{
  "model": "audio embedding model",
  "dataset": "acted Russian speech (Dusha)",
  "train_examples": 26041,
  "gain_aug_db": 10,
  "time_shift_ms": 50,
  "input": "waveform_16khz",
  "targets": ["emotion"],
  "num_classes": 4,
  "embedding_dim": 128,
  "arch": "convnext",
  "norm": "rmsnorm",
  "hidden_act": "squared_relu",
  "mlp_ratio": 4,
  "dropout": 0.05,
  "inner_norm": false,
  "wave_strides": [5, 2, 2, 2, 2, 2],
  "subsampling": 2,
  "layers": 6,
  "width": 192,
  "kernel_size": 7,
  "am_softmax_margin": 0.3,
  "am_softmax_scale": 30,
  "init": "kaiming_normal",
  "residual_init": "zero_last",
  "optimizer": "muon",
  "muon_scale": "original",
  "learning_rate": 0.015,
  "momentum": 0.85,
  "nesterov": true,
  "orthogonalizer": "newton_schulz_5",
  "adamw_lr_other_params": 0.00074,
  "max_steps": 7800,
  "batch_size": 256,
  "epochs": 76.7,
  "lr_schedule": "cosine",
  "final_lr_fraction": 0.01,
  "warmup_steps": 230,
  "weight_decay": 0.03,
  "adamw_weight_decay_other_params": 0
}
Rows from block 2 of a small audio embedding model, named by matrix and row number. Rows with one number belong to one neuron. Each number is 128 + 24 x the weight over its row's rms, rounded and kept within 0 to 255. All counts start at 0. After the name is the row's rms in percent of the matrix's.
After each neuron's rows are labels from the 100 clips, of 14848, where the neuron reaches its highest value: "responds to" is what is common among them; "loudest band" is the band of the loudest frequency at the time of the peak. Only what is clearly more common there than usual is listed. The data: acted Russian speech (Dusha).
# fc1: MLP up (model.blocks.2.mlp.fc1.weight, 768x192), inputs 0-95
# fc2: MLP down (model.blocks.2.mlp.fc2.weight, 192x768, transposed), outputs 0-95

fc1.49 144 [174 136 115 133  87 122 122 141 128 104 167 148 128 133 154 102 131 140 110 121 101  80 110 155 156 144 150 128  93 180 160 126 151 110  91 125  97 148 122 169 111 128 122 106 126 150 128 120 137  88 162 135 136 126 103 117 141 112 132 161 137 139 133  93 119 145  62 153 125 117 163 148 158 130 115 166  84  78 163 141 140 183  78 136  90 107 146 157 147 122 127 118 117 167 163 127]
fc2.49 140 [111 153 171 119 105 109 150 147 128 138 157  91 134  91 141 135 147 111 123  61 125 126 109  64 148 146 126 116 131 132 116 116 129  93  91  88 146 148 122  89 132 139 110 130 148 122 160 119 135 132 115 120 135 150 142 149 155 155  97 137 130 124  94 119 137  99 126 127 148  72 101  92 115 107 122 103  99 137 101 145 144 158 143 105 134 139 136 109 121 139  99  96 140 130 155 153]
responds to: emotion: angry
loudest band: 500 to 1000 Hz

fc1.653 084 [142 167 138 125  90 114 197 112 156 140 161 146 177 141 130 133 117 150  79 129  83 114 117 126 141 125 101 132 112 152 119 129 159 125 177 133 181  98  95 162 130 115 180 147 120 102 125 113  95 105 115 152 138 159 169  99 104 147 136 108 163 122  76 120  88 108 150  93 111  67 115 161 129 107 125 123 107 146 126 141 147  96 158 110 127 128 162 153 148  78 126 130 116 117 160 150]
fc2.653 088 [156 161 125  90 145 152 139 116 136 140 151 126 136 152 142 159 132 121 143 109 141 122 107 137 117 143 131 127 228  93  97 141 127 136 143 180 131 146 153 112  94 113 136 146 156 115 131 144  87 145 121 107 130 171 145  74 155 118 137 141  92 131 105 116 119 141 130 141 122 174 156 126 108 112  96 159 119 126 140 125  95 126 129 167 125 132 125  88 132 136 129 134 133 101 151  84]
responds to: emotion: positive
loudest band: 500 to 1000 Hz

fc1.77 144 [ 99 113 121 131 103 127 109 133 150 113 122 124 169  80 137 130  78 110 121 126 123 119 139 148 143  48 173 143 149 115 113 163 165 150 129 122 135 114  97 145 142 103 111 148 160 111 125 125 158 160 185 126 143 111 118 139 146 144 116 157  74  94 114 140 114 174 143 134 146 139 115  91 166 128 111 127 130 152 141 156  98  85 132  97 166 127 116 161 120 117 148 142 109  94 185 162]
fc2.77 135 [137 120 107 128 123 120 147 147 122 117 113 130 119 146 147  86 100 100 123 133 137  97 142 105 120 155 120 125 131 165 130 122  99 152 101 113 131 129 136  86 135 136 120 134 153 110 147 137 124 118 164 181 130 132 149 129  82 118 174 144 116 136 119 133 102 110 121 155 101 110 140 100 122 131 122 114 117 121  98 127 187 154 172 132 106 111 136 110 164 126 122 165 113 168 149 123]
responds to: emotion: positive
loudest band: 250 to 500 Hz; 500 to 1000 Hz

fc1.538 150 [127 117 143 115  78  91 123 105 155 120 106 161 120 136 113 111 113 101  68 127 128 146 103 136 134 117 154 136 102 149 153 117 110 102 109 158 121 117 153 141 131 163  99 162 118 122 116 127 122 119 114  80 159 127 136 116 122 110  74 136  89 168 137 109 134 101  81 134  96 177 126 139 152  78 136  99 134 122 116 168  85 104 156 124 140 110 110 133 150 144 120 160 123 134 130 129]
fc2.538 147 [121 154 157 103 123 110 175  69 120 128 115 130  68 154 150 141 129 139 140 145 135  67 133 125 138 137 145 111 106 167 121 136 143 180 127 143 105 180 152 122 138 123  93 167 121 141 127 130 147 131 158 123 140 118 142 131 122 124 143 124 131 151 172 165 157  99 117 118 116 107 104 116 128 162 138 102 105 146 146 143 137 117  80 178 139 104 106 135  71 105 102 196 114 142 155  99]
responds to: emotion: positive
loudest band: 250 to 500 Hz

fc1.105 101 [ 81 138 150  99 120 139 166 145 148 113 144 111 126 105 130 162 114 125 147  94 141 134 108 100 117 161 200 118 152 136  96 133 114 166 139 136  67 125 139 146  94 160  95 117 177 151 134 131 135 138 127 127 124 128 199  74 124 133 148 108 170 135 164 184 131 109 167 108 145 120  85 128 125 126 142 126 172  85 115  86 120  85 119 131 122 154 158 122 134 145 126 157  94 123  62  99]
fc2.105 109 [120  89  74 169 137 100 155 127 127 114 121 157 128 124  78  97 134 165 118 144 150 166 179 123  85 121 163 121 149  93 121 123 106 175 139 138 100 126 117 136 122 136  96 136 155 131 110 132 175  82 156 101 131 139 103 149 148 118 156  95 133 101 163 139 144 154 132 124 151 105  99  93 121 153 152 123 118 132 103 110 147 128 119 140 106  90 112 116 133 127 115 165 134 145 186 132]
responds to: emotion: positive
loudest band: 250 to 500 Hz

fc1.290 040 [138 155 154  99 110 101 152 142 136 128 134 122 120 151 124 111 171 100 120 166  88 130 129 127 132 155 114 121 118 165 157 133 145 100 144 132 129 129  98 148 135 143 152 185 139 144 135  70 120 114 155 149 100 151 186 135 137 160 181 141 137 116 102  99 143  79 158 111 103  90 103 162 107 114 130  82 110 117 135 152 150 147 117 119 141 131 133 147 153  88 141 117 146 146  92 133]
fc2.290 034 [119 172  92  81 122 115 110 157 142 117 110 139 119  98 107 140  91 152 141 114 124 126 106 118 126 145 182 109 173 177 123 150 154 126 110 130 102 139 183 139 132 137 123 118 142 144 114 111 168 128 139 101 119 154 136  56 147 102 149 147 120 126 117 133 128 133 141 170 156 138 163 118 139 151 165 115 122 137 155 140 109  65 138 157 114 106 117 144 155  92  97 141 111 100 106 112]
responds to: emotion: positive
loudest band: 250 to 500 Hz; 500 to 1000 Hz

fc1.492 135 [151 154 107  92 109 162 127 132 131 140 105  92 140 132 125 112 143 118 112 167 127 115 118 154 121 106 144 137 145 110 149 197 136 167 145 103 136 119 174 132 114 173 104 109 143 144 147 163 145 128 121 163 167 110 140 145 131 110 121 154 173 106 128 139 148 184 116  98 119 149 148 126 147 151 129 117 149 126 106 135 161 151 126 129  90 115 127 147 127 145  85 177  96  91 126  60]
fc2.492 130 [130 163 144  98 131  99 139 106 128  89 126 142 127 129 114  86  97 103 174 169 193 125 148 153 109 138 148 160 130 154 157 154 143 126 152 120 109 117 146 115 139 150 119 112 132 121 143 124 119 159 126 137 143 145  97 109  97  57 139 123 119  87  79 127 112 142 135 158 142 147 150 117  90 161 142 103 151 115 113 137 130 106 139 147 107 166 124 147 109 160 137 158 106 142  93 191]
responds to: emotion: angry
loudest band: 500 to 1000 Hz

fc1.694 049 [116 112 120 185 108 135  95 101 114 141 155 140 126 113 152 156  82 132 159 153  84 153 159 147 121 144 133 126 181  64  95 135 127 156 150 124 113 140 122 121 141 137 149 115 181 138 160 124 112 139 100 126 105 159 136 102 156 121 100 148 150 171  66 110 158 124 114  90 126 139 124 140 135 142 117 126 106  81 153 160 147  94 100 139 151  98 130 167 154 154 126 129 111 140 105  85]
fc2.694 046 [114 104 113 182 135 150  83 160 121 122 159 102 170 151 105 131 132 116  91 125 163 116 121 123 104  98 147 126 133 129 130 145 148 156 122 141 112 144 111 122 166 144 150 106 119 125 128 147  93 144 140 168 155 134 129 144 111 123  70 133 117 129 119 134 129 150 146 112 137 114 152 112 106 122 114 180 154 184 128  96 110 106 138 120 163 122 141 156 124 114 150  94 133 105 155 150]
responds to: emotion: angry
loudest band: 4000 to 8000 Hz